config.yaml
model: "self-supervised audio encoder (BEST-RQ)"
input: "log_mel"
arch: "crnn"
stem: "single"
rnn_width: 256
rnn: "lstm"
rnn_residual: false
nesterov: false
Rows from block 2, named by matrix and row number. Each number is 200 + 20 x the weight over its row's rms, rounded and kept within 0 to 999. All counts start at 0. After the name is the row's rms in percent of the matrix's.
# fc2: squeeze-excite expand (model.blocks.2.att.fc2.weight, 192x24), inputs 0-23
fc2.55,085,200,200,200,200,200,200,200,222,236,183,228,200,200,200,188,200,213,232,151,200,180,200,154,181
fc2.56,085,237,200,200,200,228,221,200,165,200,200,200,191,200,234,200,181,173,200,218,200,226,242,200,173
fc2.57,106,200,200,215,176,200,200,171,181,238,185,239,200,200,171,200,215,200,226,200,217,223,163,200,220
fc2.58,087,217,176,200,200,229,235,221,200,238,200,218,200,200,170,200,200,165,169,177,212,228,200,200,200
fc2.59,111,188,200,175,182,200,200,200,200,182,200,200,214,200,200,200,211,200,200,200,200,200,269,144,200
fc2.60,105,227,200,217,222,216,233,200,226,187,200,146,200,200,200,200,222,200,216,169,200,200,207,164,200
fc2.61,079,236,200,235,200,200,200,200,200,200,165,200,200,200,166,200,200,200,200,218,160,200,170,200,244
fc2.62,073,200,200,200,200,200,215,200,168,200,238,162,200,200,155,200,162,200,200,200,200,236,174,200,200
fc2.63,060,200,164,200,171,178,200,200,200,165,200,200,200,200,182,200,200,168,170,200,200,234,200,235,167
fc2.64,096,178,200,200,200,173,226,200,224,178,200,200,228,217,223,166,164,232,218,200,200,200,200,215,168
fc2.65,081,175,174,200,200,200,200,200,200,251,200,200,242,200,174,168,200,200,200,215,173,238,200,200,200
fc2.66,102,230,215,200,223,241,231,183,200,200,182,200,222,200,200,226,200,200,214,200,177,164,224,200,169
fc2.67,089,216,169,200,223,200,172,200,200,181,200,200,186,219,171,184,200,200,233,200,158,236,178,221,200
fc2.68,099,200,200,200,217,212,200,219,225,237,174,200,171,185,177,175,181,200,218,160,200,172,200,200,171
fc2.69,088,236,200,200,200,200,200,200,227,200,200,170,164,236,179,184,200,160,200,200,200,230,200,220,223
fc2.70,112,153,186,200,200,200,221,200,193,178,178,226,234,200,179,200,242,200,200,200,200,232,184,215,215
fc2.71,083,200,200,183,200,161,200,200,185,200,200,165,223,230,220,218,223,221,200,200,162,222,179,177,180
fc2.72,082,200,228,226,221,223,183,200,200,228,200,163,176,223,200,200,170,226,200,160,200,179,200,200,200
fc2.73,084,236,200,215,186,248,200,200,200,200,200,225,200,200,245,186,200,200,218,228,200,200,200,162,187
fc2.74,089,200,217,222,200,226,200,183,233,200,200,230,200,200,200,213,219,200,200,200,235,212,160,242,176
fc2.75,070,152,200,200,200,200,216,200,244,231,200,175,182,200,167,200,200,200,200,200,200,225,235,200,217
fc2.76,070,200,200,200,200,231,200,223,200,200,225,200,232,200,200,172,147,164,200,200,180,200,200,200,234
fc2.77,103,200,200,185,200,200,176,200,200,200,200,200,200,200,200,225,200,240,200,166,224,219,176,170,255
fc2.78,084,200,149,200,180,200,200,200,218,222,145,200,200,200,200,181,168,200,200,200,200,180,183,200,226
fc2.79,157,173,200,183,200,200,149,200,200,175,230,200,209,218,200,200,178,200,187,234,221,240,211,200,211
fc2.80,055,230,200,200,167,200,154,200,200,200,200,172,200,200,147,200,200,200,200,220,200,200,200,163,200
fc2.81,097,169,200,228,200,179,182,200,224,200,170,179,172,200,185,224,173,200,200,186,200,219,177,234,224
fc2.82,095,217,217,200,180,221,200,157,200,200,200,214,200,200,172,200,185,183,213,138,213,215,200,200,178
fc2.83,124,200,200,200,216,200,200,200,200,147,165,200,226,200,160,200,200,200,188,214,200,200,200,200,148
fc2.84,098,200,200,200,200,200,262,200,200,200,154,200,200,200,181,200,227,165,200,200,237,200,200,200,200
fc2.85,098,230,200,164,200,200,166,200,200,200,200,188,180,213,248,177,220,181,226,200,200,200,220,170,200
fc2.86,085,200,224,223,183,237,216,200,217,200,200,200,200,172,200,221,164,227,231,200,240,200,200,177,200
fc2.87,092,237,200,184,200,200,200,190,227,159,200,200,200,172,176,233,200,200,218,176,215,175,177,200,175
fc2.88,065,200,200,200,200,172,166,200,200,200,172,237,160,233,200,216,225,200,200,200,200,200,240,200,220
fc2.89,106,200,200,215,200,200,216,200,237,179,174,217,166,215,225,200,180,184,225,200,220,226,200,229,167
fc2.90,073,230,232,200,230,200,215,200,200,230,200,169,200,146,200,200,200,200,200,182,200,200,200,200,238
fc2.91,061,200,156,200,200,200,200,200,200,243,200,200,200,200,214,200,245,186,235,200,200,200,200,154,200
fc2.92,075,200,181,200,200,200,200,200,200,200,173,237,200,200,229,200,200,200,164,200,182,200,200,264,224
fc2.93,079,200,200,200,200,200,200,157,230,200,218,200,200,210,200,232,183,200,233,200,172,200,169,232,236
fc2.94,199,206,200,200,200,175,216,200,213,174,249,208,226,192,173,192,175,214,214,200,200,212,154,200,224
fc2.95,095,200,200,200,185,200,183,200,169,255,200,200,200,200,200,161,200,200,216,157,200,200,200,229,176
fc2.96,126,181,200,182,220,200,162,200,200,176,200,200,224,227,170,218,232,184,215,226,175,200,193,173,181
fc2.97,089,200,181,200,223,226,200,184,215,229,224,200,174,238,200,200,241,222,231,200,216,200,200,173,200
fc2.98,112,200,185,200,200,200,184,151,228,142,169,200,200,190,204,200,175,211,173,200,200,200,200,200,200
fc2.99,116,200,236,218,200,177,200,224,200,175,226,200,200,167,226,183,250,187,200,188,210,223,200,200,200
fc2.100,078,200,200,200,173,169,200,167,223,200,163,200,182,200,200,200,220,180,200,169,179,200,166,231,183
fc2.101,078,229,177,200,174,200,200,200,167,186,183,200,200,173,225,200,227,174,200,169,200,162,200,200,172
fc2.102,097,200,223,168,223,200,200,200,200,175,183,180,200,234,216,200,173,189,170,230,200,243,200,200,217
fc2.103,079,168,200,235,183,227,200,177,200,200,223,239,200,200,200,200,200,200,229,169,230,200,168,200,200
fc2.104,110,200,176,234,200,168,232,174,200,221,222,200,200,200,221,224,200,200,229,161,200,200,200,216,225
fc2.105,101,200,200,174,173,200,200,200,185,154,182,230,183,220,200,200,162,221,200,200,200,200,180,185,162
fc2.106,082,200,229,221,220,200,223,228,224,230,174,200,200,200,200,175,200,200,200,164,183,200,169,222,173
fc2.107,114,226,220,179,175,200,200,206,200,166,200,234,181,200,243,212,200,237,200,234,200,215,195,200,200
fc2.108,210,200,200,200,200,235,213,185,180,200,200,260,200,187,200,189,177,176,184,223,210,188,178,200,167
fc2.109,077,200,200,181,220,200,200,200,200,159,184,200,200,200,200,232,251,200,200,200,238,232,200,200,172
fc2.110,084,167,228,169,200,200,200,225,200,169,180,200,220,171,200,233,200,200,222,179,200,178,233,200,200
fc2.111,124,185,200,200,185,192,210,200,200,239,184,200,200,200,177,200,200,217,179,137,229,200,225,223,200
fc2.112,098,232,183,200,200,200,251,200,149,224,200,221,200,216,221,200,213,200,200,200,200,200,200,234,200
fc2.113,098,200,165,200,200,200,218,180,173,185,218,154,200,150,200,200,200,200,230,188,200,200,218,200,182
fc2.114,135,172,200,221,217,200,213,200,163,200,230,200,212,200,200,192,200,184,219,174,200,200,161,200,251
fc2.115,086,200,200,200,200,200,200,185,213,178,230,153,200,200,200,200,200,200,215,170,223,232,200,171,245
fc2.116,096,200,200,200,200,200,200,171,243,200,164,200,200,237,200,200,186,233,224,200,184,215,218,163,214
fc2.117,069,200,228,200,200,200,200,200,172,229,154,200,240,200,176,200,200,233,200,200,200,170,231,200,200
fc2.118,101,200,200,200,200,231,178,223,200,200,200,141,200,200,200,200,212,180,219,245,177,200,225,189,200
fc2.119,091,243,179,200,222,200,200,200,200,172,244,200,178,229,200,200,200,172,200,200,200,234,171,200,200
fc2.120,228,172,190,200,186,223,200,210,188,200,200,200,200,200,200,207,231,269,206,200,209,200,157,200,200
fc2.121,084,200,200,200,200,161,220,167,200,200,229,200,200,217,245,200,200,200,200,247,200,200,200,166,200
fc2.122,119,172,200,213,200,212,200,200,175,200,223,200,200,200,184,228,200,200,220,244,153,239,200,200,216
fc2.123,118,183,184,213,222,200,200,200,200,200,223,200,188,200,200,200,221,247,200,213,186,223,176,140,200
fc2.124,076,200,200,179,182,247,172,178,200,171,200,200,156,184,220,200,225,214,183,200,200,200,172,200,200
fc2.125,096,222,200,246,200,200,200,166,200,182,200,221,159,169,200,200,200,200,186,219,200,200,178,219,233
fc2.126,089,176,200,200,200,185,181,226,227,214,200,200,232,200,200,200,172,200,168,244,182,226,189,200,230
fc2.127,078,200,175,200,236,200,172,200,227,200,200,200,219,160,200,200,232,232,200,185,200,226,180,223,219
fc2.128,094,223,200,200,231,227,200,200,156,221,161,200,178,200,226,221,200,200,219,222,180,200,200,224,200
fc2.129,053,200,200,200,171,223,200,200,181,200,232,200,200,200,173,228,200,200,150,200,200,244,200,200,230
fc2.130,090,200,200,214,176,200,229,179,175,163,200,222,169,228,200,227,200,200,171,200,179,184,222,224,200
fc2.131,108,200,224,218,224,216,200,169,200,200,170,200,187,175,226,200,169,229,200,168,200,235,218,200,213
fc2.132,082,165,200,168,200,200,226,224,225,220,200,200,177,179,175,200,182,234,200,200,231,218,200,200,173
fc2.133,090,200,238,200,173,200,200,200,200,217,200,176,200,200,236,173,225,170,160,200,186,200,172,200,177
fc2.134,167,235,200,190,189,236,222,200,171,200,200,200,175,172,174,186,235,215,211,177,193,170,200,200,186
fc2.135,092,200,209,222,232,200,200,178,181,200,184,227,200,200,177,214,221,178,222,152,228,170,200,200,200
fc2.136,072,200,200,173,200,200,181,200,200,200,166,200,171,200,220,213,200,225,175,200,233,200,200,200,140
fc2.137,069,200,200,174,218,217,169,200,200,242,200,200,157,200,200,200,200,216,200,173,178,163,183,175,200
fc2.138,088,200,228,200,200,200,230,200,200,178,213,243,200,200,200,200,200,220,213,170,180,239,200,235,170
fc2.139,084,172,200,236,200,216,165,200,200,200,183,220,200,174,234,175,200,200,181,200,226,188,230,200,228
fc2.140,084,200,200,182,178,200,158,200,200,200,200,262,200,200,200,216,200,220,231,200,179,191,216,181,180
fc2.141,121,226,200,170,215,200,256,200,210,200,186,177,221,211,200,185,200,184,189,153,200,200,200,200,179
fc2.142,075,200,232,217,219,252,200,220,168,215,176,200,200,200,200,200,200,221,223,200,200,200,200,244,200
fc2.143,109,200,188,227,200,215,200,200,214,185,190,200,236,166,187,214,188,235,170,178,169,200,211,170,220
fc2.144,105,200,200,218,183,177,200,173,235,180,200,200,200,200,225,200,212,200,200,158,226,200,200,244,231
fc2.145,095,227,176,172,200,200,216,200,182,230,200,200,241,200,158,225,190,217,177,188,189,200,200,200,171
fc2.146,090,180,200,200,224,200,218,159,240,200,200,172,200,200,185,200,200,200,226,230,166,200,164,200,200
fc2.147,088,189,174,200,200,174,200,219,245,200,200,200,180,220,212,200,229,231,200,200,200,216,182,249,200
fc2.148,049,200,247,200,200,200,236,241,200,200,200,200,169,200,200,200,200,155,200,200,238,200,200,200,200
fc2.149,082,172,217,169,200,200,200,200,200,200,200,220,162,200,200,233,168,200,236,200,200,200,227,173,229
fc2.150,147,234,200,200,217,180,183,217,200,171,200,216,184,200,233,200,217,232,211,162,200,234,200,212,175
fc2.151,135,171,200,200,188,200,200,200,177,200,228,177,200,200,200,180,216,232,200,154,218,234,200,200,240
fc2.152,156,200,217,228,188,186,200,200,173,242,244,154,200,200,171,184,200,200,209,185,184,200,200,200,200
fc2.153,067,200,221,200,158,245,200,200,200,172,200,200,200,200,200,200,200,246,200,158,200,200,226,200,200
fc2.154,077,158,200,170,171,200,200,200,200,224,200,236,200,200,200,200,200,165,200,200,185,237,200,225,228
fc2.155,135,214,200,200,200,200,153,223,200,200,200,200,200,200,182,200,200,173,200,179,230,171,179,232,156
fc2.156,081,175,200,200,167,200,169,228,200,179,200,237,178,227,200,200,200,223,215,200,200,241,184,222,200
fc2.157,113,190,200,200,200,200,241,200,171,231,158,200,245,183,200,200,177,200,200,183,229,185,200,200,200
fc2.158,087,179,166,177,200,177,186,232,200,239,223,200,200,218,215,175,200,230,200,200,216,200,227,200,227
fc2.159,163,200,185,192,183,156,163,200,191,182,168,214,200,166,180,200,200,200,200,235,229,200,217,215,200
fc2.160,101,225,211,200,224,200,200,200,170,185,238,200,200,175,177,233,200,182,200,224,168,200,230,200,174
fc2.161,085,161,234,223,200,175,173,200,217,200,178,200,212,200,179,175,218,200,200,200,200,200,234,160,200
fc2.162,097,200,174,156,216,200,200,200,200,200,221,174,229,183,178,174,200,200,200,200,234,186,234,184,223
fc2.163,089,200,224,168,221,200,200,234,177,224,181,200,217,228,190,200,160,225,220,200,219,200,180,200,178
fc2.164,092,175,223,181,180,217,232,200,200,176,174,227,200,200,238,200,183,200,216,200,176,176,200,171,180
fc2.165,096,223,165,200,217,200,200,218,200,200,200,200,228,214,220,186,200,168,200,240,227,200,248,200,200
fc2.166,084,200,221,181,176,200,200,165,178,200,200,200,179,200,200,237,188,170,200,158,200,200,186,230,228
fc2.167,071,200,200,219,200,200,200,164,249,200,181,233,200,166,200,166,200,228,200,200,200,200,200,167,200
fc2.168,122,200,200,200,220,182,218,214,200,200,200,170,183,182,235,192,200,232,224,239,229,184,200,200,237
fc2.169,106,218,200,216,200,200,179,220,200,200,161,233,200,200,200,181,161,239,200,211,175,200,174,228,200
fc2.170,076,200,188,231,200,152,160,218,186,174,200,161,200,200,200,185,200,200,230,200,200,221,200,200,219
fc2.171,069,200,218,200,241,200,200,200,200,200,232,200,176,227,200,200,231,248,200,200,200,200,173,170,182
fc2.172,099,164,200,183,200,200,230,177,200,200,184,237,200,214,200,200,234,220,219,200,200,217,212,237,169
fc2.173,108,200,200,181,184,169,226,200,228,170,235,166,200,200,200,200,200,154,170,200,200,186,200,200,200