From a checkpoint of a small self-supervised audio encoder (BEST-RQ): 26041 training examples.
Rows from block 2, named by matrix and row number. Each number is 128 + 32 x the weight over its row's rms, rounded and kept within 0 to 255. All counts start at 0. Numbers have three digits each. After the name is the row's rms in percent of the matrix's.
# conv: width-3 conv (model.blocks.2.conv.weight, 192x160x3), inputs 92-114, a 3 kernel for each
conv.40 105:138111128114128128128128185150128097074128213158167090128128075136128118128079082128128170070128128139128198114184192128128090128128128158074092189128067057128128128155145149172173093128162088101128128127241
conv.41 095:128164128182072067128128128072141128128128090128128177115128128054142136128128046128049128128119128110159090128128100128128128082128099128145159128097138128128108146128142128160046106072128155128128214077128
conv.42 104:128128128144128128128154128102165128152132098128128105128141128121128128128128128128084128167128126128128168058133128128094128128170128128128095128145095077128157128128128128174202128121152146141128128083199
conv.43 099:178062083183110128095128216128077090128128128084128128169128128128128128155128128128128184150182128128128128176128181128128164128128190128099177141067090128128128112128091128128216128128147128128181187128093
conv.44 104:128084087132083128123128096128128128096058154091128128128144094128128162098128111128128071096107128092128128128128102172128128128105128140163068074169128102111074111080132166128108103136128128066086148115128
conv.45 094:128128159102091128157087128128128128122168047171131155128128128087128184128103110128099131128128109128128128100128128128058069128103128178156154128092128128157128128128128128128128196097185161109128175128128
conv.46 093:128108086199110128128128203128128128153180128213128166128128128128128128133128101216128128099120171128128128128128128108239128117128112128103128197128128128107170165128038147092128126123132199128128173128147
conv.47 102:128128082146128132128128094097128128128133128128070048128128128128093097128128141120124128128128128114128153138128155143128213128128128087128131163128048145128128128075084135101089128128134128090160095128199
conv.48 100:128128046128175128128072087128128128128139128128109128128175128148128142097128128128031128128107128137094141128104128147036099150070128149128128128128081068128057128053137079189158095128076128155128173085177
conv.49 101:128092118128169156163128069172128128088178128098128087128128128125128128128128126114163128156128128128083093175066151094154180128128107145135159128128128108156156131207169128152157159242128156128165139204128
conv.50 100:128128076161119128128147173128128128083128111099147126128128128128110128128128128128129197128128152072128128163128128128128147151128128124128128128128060128128128128108166128128062156128128128128184128096091
conv.51 095:152128128128128089128128128128128128128096110128128156163193128154133128124110177128112217156128128128130176128128128128078128189128087128128154128128128128128060128030128128128190128128160128128087128128082
conv.52 097:127128128128172080128128128128083138128128128179128093096154164055128128128128128185128059128139128128136128067128128128060157128128128128198128128075104128178128070128158171090108175110128128128066128147128
conv.53 100:128181123175128168128107140134060135128128128128128094128128119128210128044093107128128128128158128128134125209045168125178128090128128128157128128100128145206116174143128083168165162108050151158170128174128
conv.54 096:128128160128128128128139203172128000091091128128183128128128198128153139134169255095128081128136128128128116067089128201128163082176207128135151128101128128152076128110081128173197093128128087128085128147128
conv.55 101:128157168128093154128128128128163128128128128128128049128128128118163115120145045157128159105128145128128062128128071171068109198093128141128128128128128128053128154097128163156128179128090128147102061162128
conv.56 098:128128128128107108128190099128128128113083104128101074141128102128154191128176154128102128118156079082123128106128128052128128128128128128123198144128151100089102128128161128115128128128079175168190067072058
conv.57 100:128173128128056102128128128128090087128074189118128090128128091101103128110128128165208154128128108128078151128105128028110128094128100128128123128159199167128128185099084128110128128100085109194056132117159
conv.58 098:128128198128128128042073255128128200128220128128128095128111117128164183128107128128128128128128050128128089128158128128128158128101128128128171128172103128151172087128171128128128128099128128128128096093128
conv.59 098:128065128128128062128152056076128128128128169128128128128178148128135128152203104128128116154139174128128079128121128128155128136214076128076128128128128111098178128128128139128084113128142183128104103128200
conv.60 106:196190041167128141091170128128148156128128128128147128150128091128138128128128128165179128086128074100128114128097128128033096128096080194128097128128128128128088128128156126153128128128162128130185091128181
conv.61 093:097128128128084017128100054128128128161128128128128039126128166128128128128081063128161097128128128128142221120128128089137193128128057128186128128085128061124070162128042128128128182128128090128060128179128
conv.62 103:136128143082128083158128128088128051128128120049093128129236128128181107128128128128128058093103128128128128205144128128176128128123128192185128114128103079093098163158088197148104128128101146195169110137166
conv.63 098:193128143202128128128181128128157128128128091128157171128072128156175155092149113128128085073145128073128128160056128183128128163109141128155128128188041166128128128115128128087128148109128128171181128128128
conv.64 100:062128128067181128088142215128155128141128082128147102128092101118128128128126061128206128128152106128128128128164128102037189068128167128110128128185128128128128101080128112128128064128128128128128135147162
conv.65 098:128114128128128185128128128150128162128178089128107128128215072128128140128128073128128155128128159110058116171128128138190080143128172158128138128128172126128128128128104128128128128165128128128128128128128
conv.66 101:128128128128080128128182040097105087128128096174127128128128105101102128133128128095128193066128128128128128090128203196145128155128139128128115128101128128128128075128053128128128128109089128128076087069128
conv.67 099:079128100128158128140128111128128058128128128170128079128163172128128128106159128128128128128067126128107128128136107128089241160128128085185105128116128096128223169128093128147098128093198162128128128128101
conv.68 094:128163130106128154128128125128128128095093093086175128138158055152076128151175128057041115128114128073169105128143128025128128128128128128128128125118129128128100128128128052128128128154128128200128073128128
conv.69 102:086161171128083128055206128132092178128128069114128169073128128164128234128055104191128194128128128083179103128147128128206178144128128099128190128169068128128166081172128152128128104128085128107128128088128
conv.70 097:128067189128070128118128172128128099128153128128128128128223128128128128128128128128128176128128152068128164128119059128083128128128128128128157128117128083128128128128128069095178194078132128103191138128128
conv.71 098:128094128128080131128128128128128095184128158128128128128128158132128128044128119141117074128126091092128128128213148128109078128128128075096104027128128128084128128125163133128128128051210093128128128128128
conv.72 105:128128128111128128128128077146161128128128128159128199128128128128128128128112111128178128128189088181121079140153128163167164128204050135128084128128165093157155128128128115128109164128154082173092128128128
conv.73 104:128167128129138081104100128128089128072128127144128128128128128128128128128190089128077128081128192128128128117128060128093090128088047128112128128128213126128128128128086084128143092128063128128159128036159
conv.74 103:128128128128128128128136128186128128166128128183167128128128093233104169128073128128074128092096128128128128110173128128128128128096113128128088128128151109128128091128128073128075046128075148128141128085128
conv.75 104:128072157128104158128128136080128152063128128128128128172179128128128169164128102113098192099093128093128107128128144128069178087070136128138128128141191128091128128128128128128236128128128110167187138141211
conv.76 099:128103128189104124128194128128128128128128128128056128114142063094109128128136226128128128128128068128128089128096128128160100104128095117128128128091128128211128128128128128075128128133128128128066128141116
conv.77 101:140128100128142128128128128128138128128128152113128128110128128128128063173128128100178128085172128081128161078128128128128128092177128171094065128128128128180041106128063104128128128083058197128128128178128
conv.78 099:096128106128128066128152090128128067128087128111114128128080128165128128042128123128128067091106175171094128128128077193128226206119128128128128128150102137159133128153051105082128128133128067065128128128128
conv.79 102:128159055128147128128204128084128159128108146128171179128047128094147128222128128108100167128185170128128110128128128128128205128097142159128128116128128128128128128128174079128152092175128119091158046128128
conv.80 104:179129128128128110120094128128158128128128128128099128128161036128092074144105065128128128128087128128128091128128128094156126128138128128095085128128128128128128105172146107109128128128179128170186118135060
conv.81 097:113083128142207128128225108128082128128128180128128128128128128128156128143128128128128128110128134122137136128213155061205128158085128108128128128128170128128201239160128128128128128128128128100128128227128
conv.82 108:128128128128128117128128113128162105072128128128119128158128128147128104128128128028128097128128128132128096128128128120075171079128128192162073128086107128128119131098128128128128126128128128128123128128056
conv.83 090:128075061128150128128128128128109128128084183128177128128128089230128098128128128128075090128141181128128128165106006083128078214083124158085130128128197136167100128098074128173128128128046096128128128099128
conv.84 098:128128128097128122160127233185128118185128128128089128090128098199131128128211128116128145240128072124128092095128128077092128157087088086128110128128166186128128128128189114066128128128128128174164083117063
conv.85 104:128144128128128183128128084128128128128084128160128146178128128188128128128128108126152128128128128163128096128076128103128128128128128128128126128128075128128067128128255128117091128161211128128119070114190
conv.86 092:128128128143149128115184128081084128128057128128106128128128129128128162128157128151184128128128163128168128128128128104130096128128168198128128128128156128128073128095128148128128128128084091128136135090110
conv.87 100:128128128098128099128128140128128119146128128128096147084164145128128173181128128182128109149128077162128093128108128160160128128128161128128156128128128128128128084192239081156143128187128110163128168124059
conv.88 107:146128128039128128164128147165124128128069092142128128128128140128128170198135201093128128169040064101128075128211176177127128064128130087095128128064214128128128131161169039149128084128128128174158128168072
conv.89 101:128114163128128087128154101128064128128128128128128128128106177128128128152201128184128093193106128128128128128189128162128091128128053178114151128114165128085128068128107084171224164128092128128156226128128
conv.90 106:103157128128128093082128128222107134128135069128105164080064068150107128128091128128073208128128255186128128128128109076128079154103163164128136128128145128128128177128108111172112128108128097182147128128128
conv.91 112:128087128128128132195128166064124128128128128128149128156128000128128092181174042128127128128128128128128147193112093128178128107128128128103114128113091160128119155128128128128195128128114113059162128134225
conv.92 106:089096126128081172094129103082128128064198128070128155128128081169087042128098000190173128128166119149128128128128183128105172128180141185128168105128108128186128128128128136148173128075124109176128128142056
conv.93 098:090128128084153128190097128082173111128181128097164128128165128182067194100128071134128094128128224128041180128128128128128214128128157128128129128128128128128085128084190128128103128128181061128084128109151
conv.94 095:128166104128128128173128128128142093136128170128128101128128171128128158097137152128091109076102128128128115128128128128197099066139064128128141176128173128079164094128052128128128128106053128086128096148073
conv.95 099:183128105123128083128053185128161128097128163128097128137128177155128154132128087161128128128128140083083117148128123128060178128064229128168182101128128128128128147128128162153128152129128141153097128095128
conv.96 100:128097084128128210168128128164142101128049063146128128128128088128128156181128128128128255128128128123128122128128088128113128128128072147150128168128128167186067162098133109127128128153176128199128128128128
conv.97 101:146128128101105045127110091136118128128097178138128108128128128097147128148081090128058128128161184077128128151128128172147107074067222077112087082130128093156139128180093110128128129159087108194128139148128
conv.98 097:110071095128128128128198128109070128078097183174128153128128049128128067147200128179128128179047180152128128052128181128128128216128128128071128128050218162128128128154086128128128128064039110128161164128080
conv.99 101:135185185128124128128108126128128128171128198128128069128128182086064128128083130123027178128128096128143096128128053128128185128128128166128128128101097126113128101128128075088219128128152218128236147158128
conv.100 101:128202149167155028083128176050070075207068098128128128128128074083128090128128161128128094148128128128128128128128128128128190128185128128110128128176105128128128174128062088142128080163128128128091077085193
conv.101 101:097128128128231063159128106077128069128175073128128128105128128093157128147145128170162128128128128128157128128114128128128128111128164128202146090174230106102170092128128078152128128128128161128175128128095
conv.102 093:128128170076167147128128128128087128128185128088217166128178128162128128136128120128177067128166058128078128128128155072155157081085128093128128148128109128128128128128146149128219128152128128128128108128128
conv.103 099:128128128057184149069128162128114096096139139087104128128128107128128112142128081169086174128128128111135040128128128073107128128074098128128083128144124152128128128128128109128198025146166162193204128186128
conv.104 096:128078128003159128147161161128128124082128128098128195113128128116128128128128128128077128098128164128187128128128064128148128100128128128134087144128128128128162128119157157108128128128169128128044179128128
conv.105 098:128128153128128128128128193122095118128128155160119189128153128128128128128156128072128092106128128128128128128128128128128171144087128128160128173128133114128128128133128128094110136148128128137165128166157
conv.106 098:128101155120113124129128128128044166179128205062128128048073128128128203128128128128128188185111128128121128077128133128101131128128128128128144084111169128128128128070128166128128128147128128079128103153128
conv.107 105:206197171186128150128134091099195128107114095128154128095128148128128175128172128160128128128128128128158075096154128073128139144094085128180110128115081128128090128085128102141128132128154128128147128128128
conv.108 100:134128128164128128128130128128051102128168128150128128109128128106128157151128128128128128128133128124096050103128147128188128128128109128071110128128128104128128092128128128128086128150095068134111061128116
conv.109 100:148128128128128108128192128128128128082128153128128157128218128128101128128197152059128128218093126195149155128128073172128044128128128175081128143191082110151128128094128128128128128128084128103128128104128
conv.110 101:146128106128128083123151145128128130144143128073182123128128128128194128099136128128128112128128128128128128109128077053128197145163095164128084137128128055117170128128170068181243128063107128136170128128128
conv.111 104:128128128128128173128128128146128192173087128155128128109086103128128128097096075102128154128183128079128128128128109128142068105063128128144141128190147128128149138194128128128128167094128128103200089162169
conv.112 102:128128150128092162204151128128168128160128128172128128086091165128128128098170187139128105128128162128128103142138128125103128128187059194189107128128128164142128178112128128210128190128103147084168128109091
conv.113 097:065128158128128086191063128128128128071140150128178137128128169128110215128181128097106128128128077128128142128128154187090070181128082160128097128128128120175177128062030128128128103090105177128128128158085
conv.114 100:128128092133109074117167128055136085128142128168110128091128128122090128212128128112068176154114135128089119040128128164073128128111128128128128128128130054127105199128066074128085128128128128128128128128118
conv.115 097:128128092128167134128128090128128092126128097128128128066123138133128128128158078121128128128128163150128128088128165103109201128128128128171167218128180075128128174128128128128128085128128128128128128228160
conv.116 104:128128063100128160128112205169154128195086112128184181099112094128128177085081128128189147128073120128128128128128092128086128090128167128128064086128164128128128164147143128128128078189128111128181128128181
conv.117 095:128128128128113128128161128128128128165003041128116100165108147098128174083128195128156106128074128084143110128128128128199102128128064125073104128071128128077109086138128128128128128128128043113128128128128
conv.118 099:128128128126128128128128128203128128128126128128091129128128128128128128098128171187107128115076128166128128128138128128065128073138066128094128137128218143128128095100128071150086109156138128170128048058128
conv.119 102:128128124066138128103146128089115197128218128128128128154128128128083128085128194128094064116128128072128128105128128130133175103128133176091185178079156128125128128128170159128130096170066128128170144128109
conv.120 090:128128128149128108165128128128121116128089128150128104118128088128093116128128128128128092128088086093096128128128122128097090073147128099124097091128128189137128128074128128128181045111128128128102128169128
conv.121 105:128068180170073128087172163096158128136128128128128128112128173147096128128128128177061128151128145112092128128128128128193074168139091128111128128128128100127128129128229128128088128128229128099087128088128
conv.122 098:198119106137128086128128118128128178073142084128153169128128166128128128128213128128098108128103061128101097069079128128128198128078100185128128128113128128128128091128128128128197128128128111094109128104204
conv.123 097:128128100128128075128103128150128112128061109128128128078128174128128140128103128088128128069130128069128128128128128128128128128128128128088128128128136106128160098128099128088091116128128128155128128176150
conv.124 105:128128139165128128167128092128128054161128128128173128128088128158128128098115184128128138128213037159180097128149095128128074094148185106128128176157128128107128128183082128128128128128128182188128128128128
conv.125 108:074128212089128128128128128101128181128128084128128209151097128136128128175128055110101212128128128128128128128039128128085128128128128128128111123137185168150047160128071128128176128128128128128128086128179
conv.126 102:128128128074128251134136128128128128059177184128128171128152128128142151084128232130083143161128072166128033128146119180068052128098194087128104128135128082144128128128128128060128164105128078128128128128128
conv.127 101:165128128128113156128128108128128128161150186128144075196068128128111082128128128164128079169128054171128128128145097128128128128128106161157128128128128137128079128159124156142128128128128128128128125128095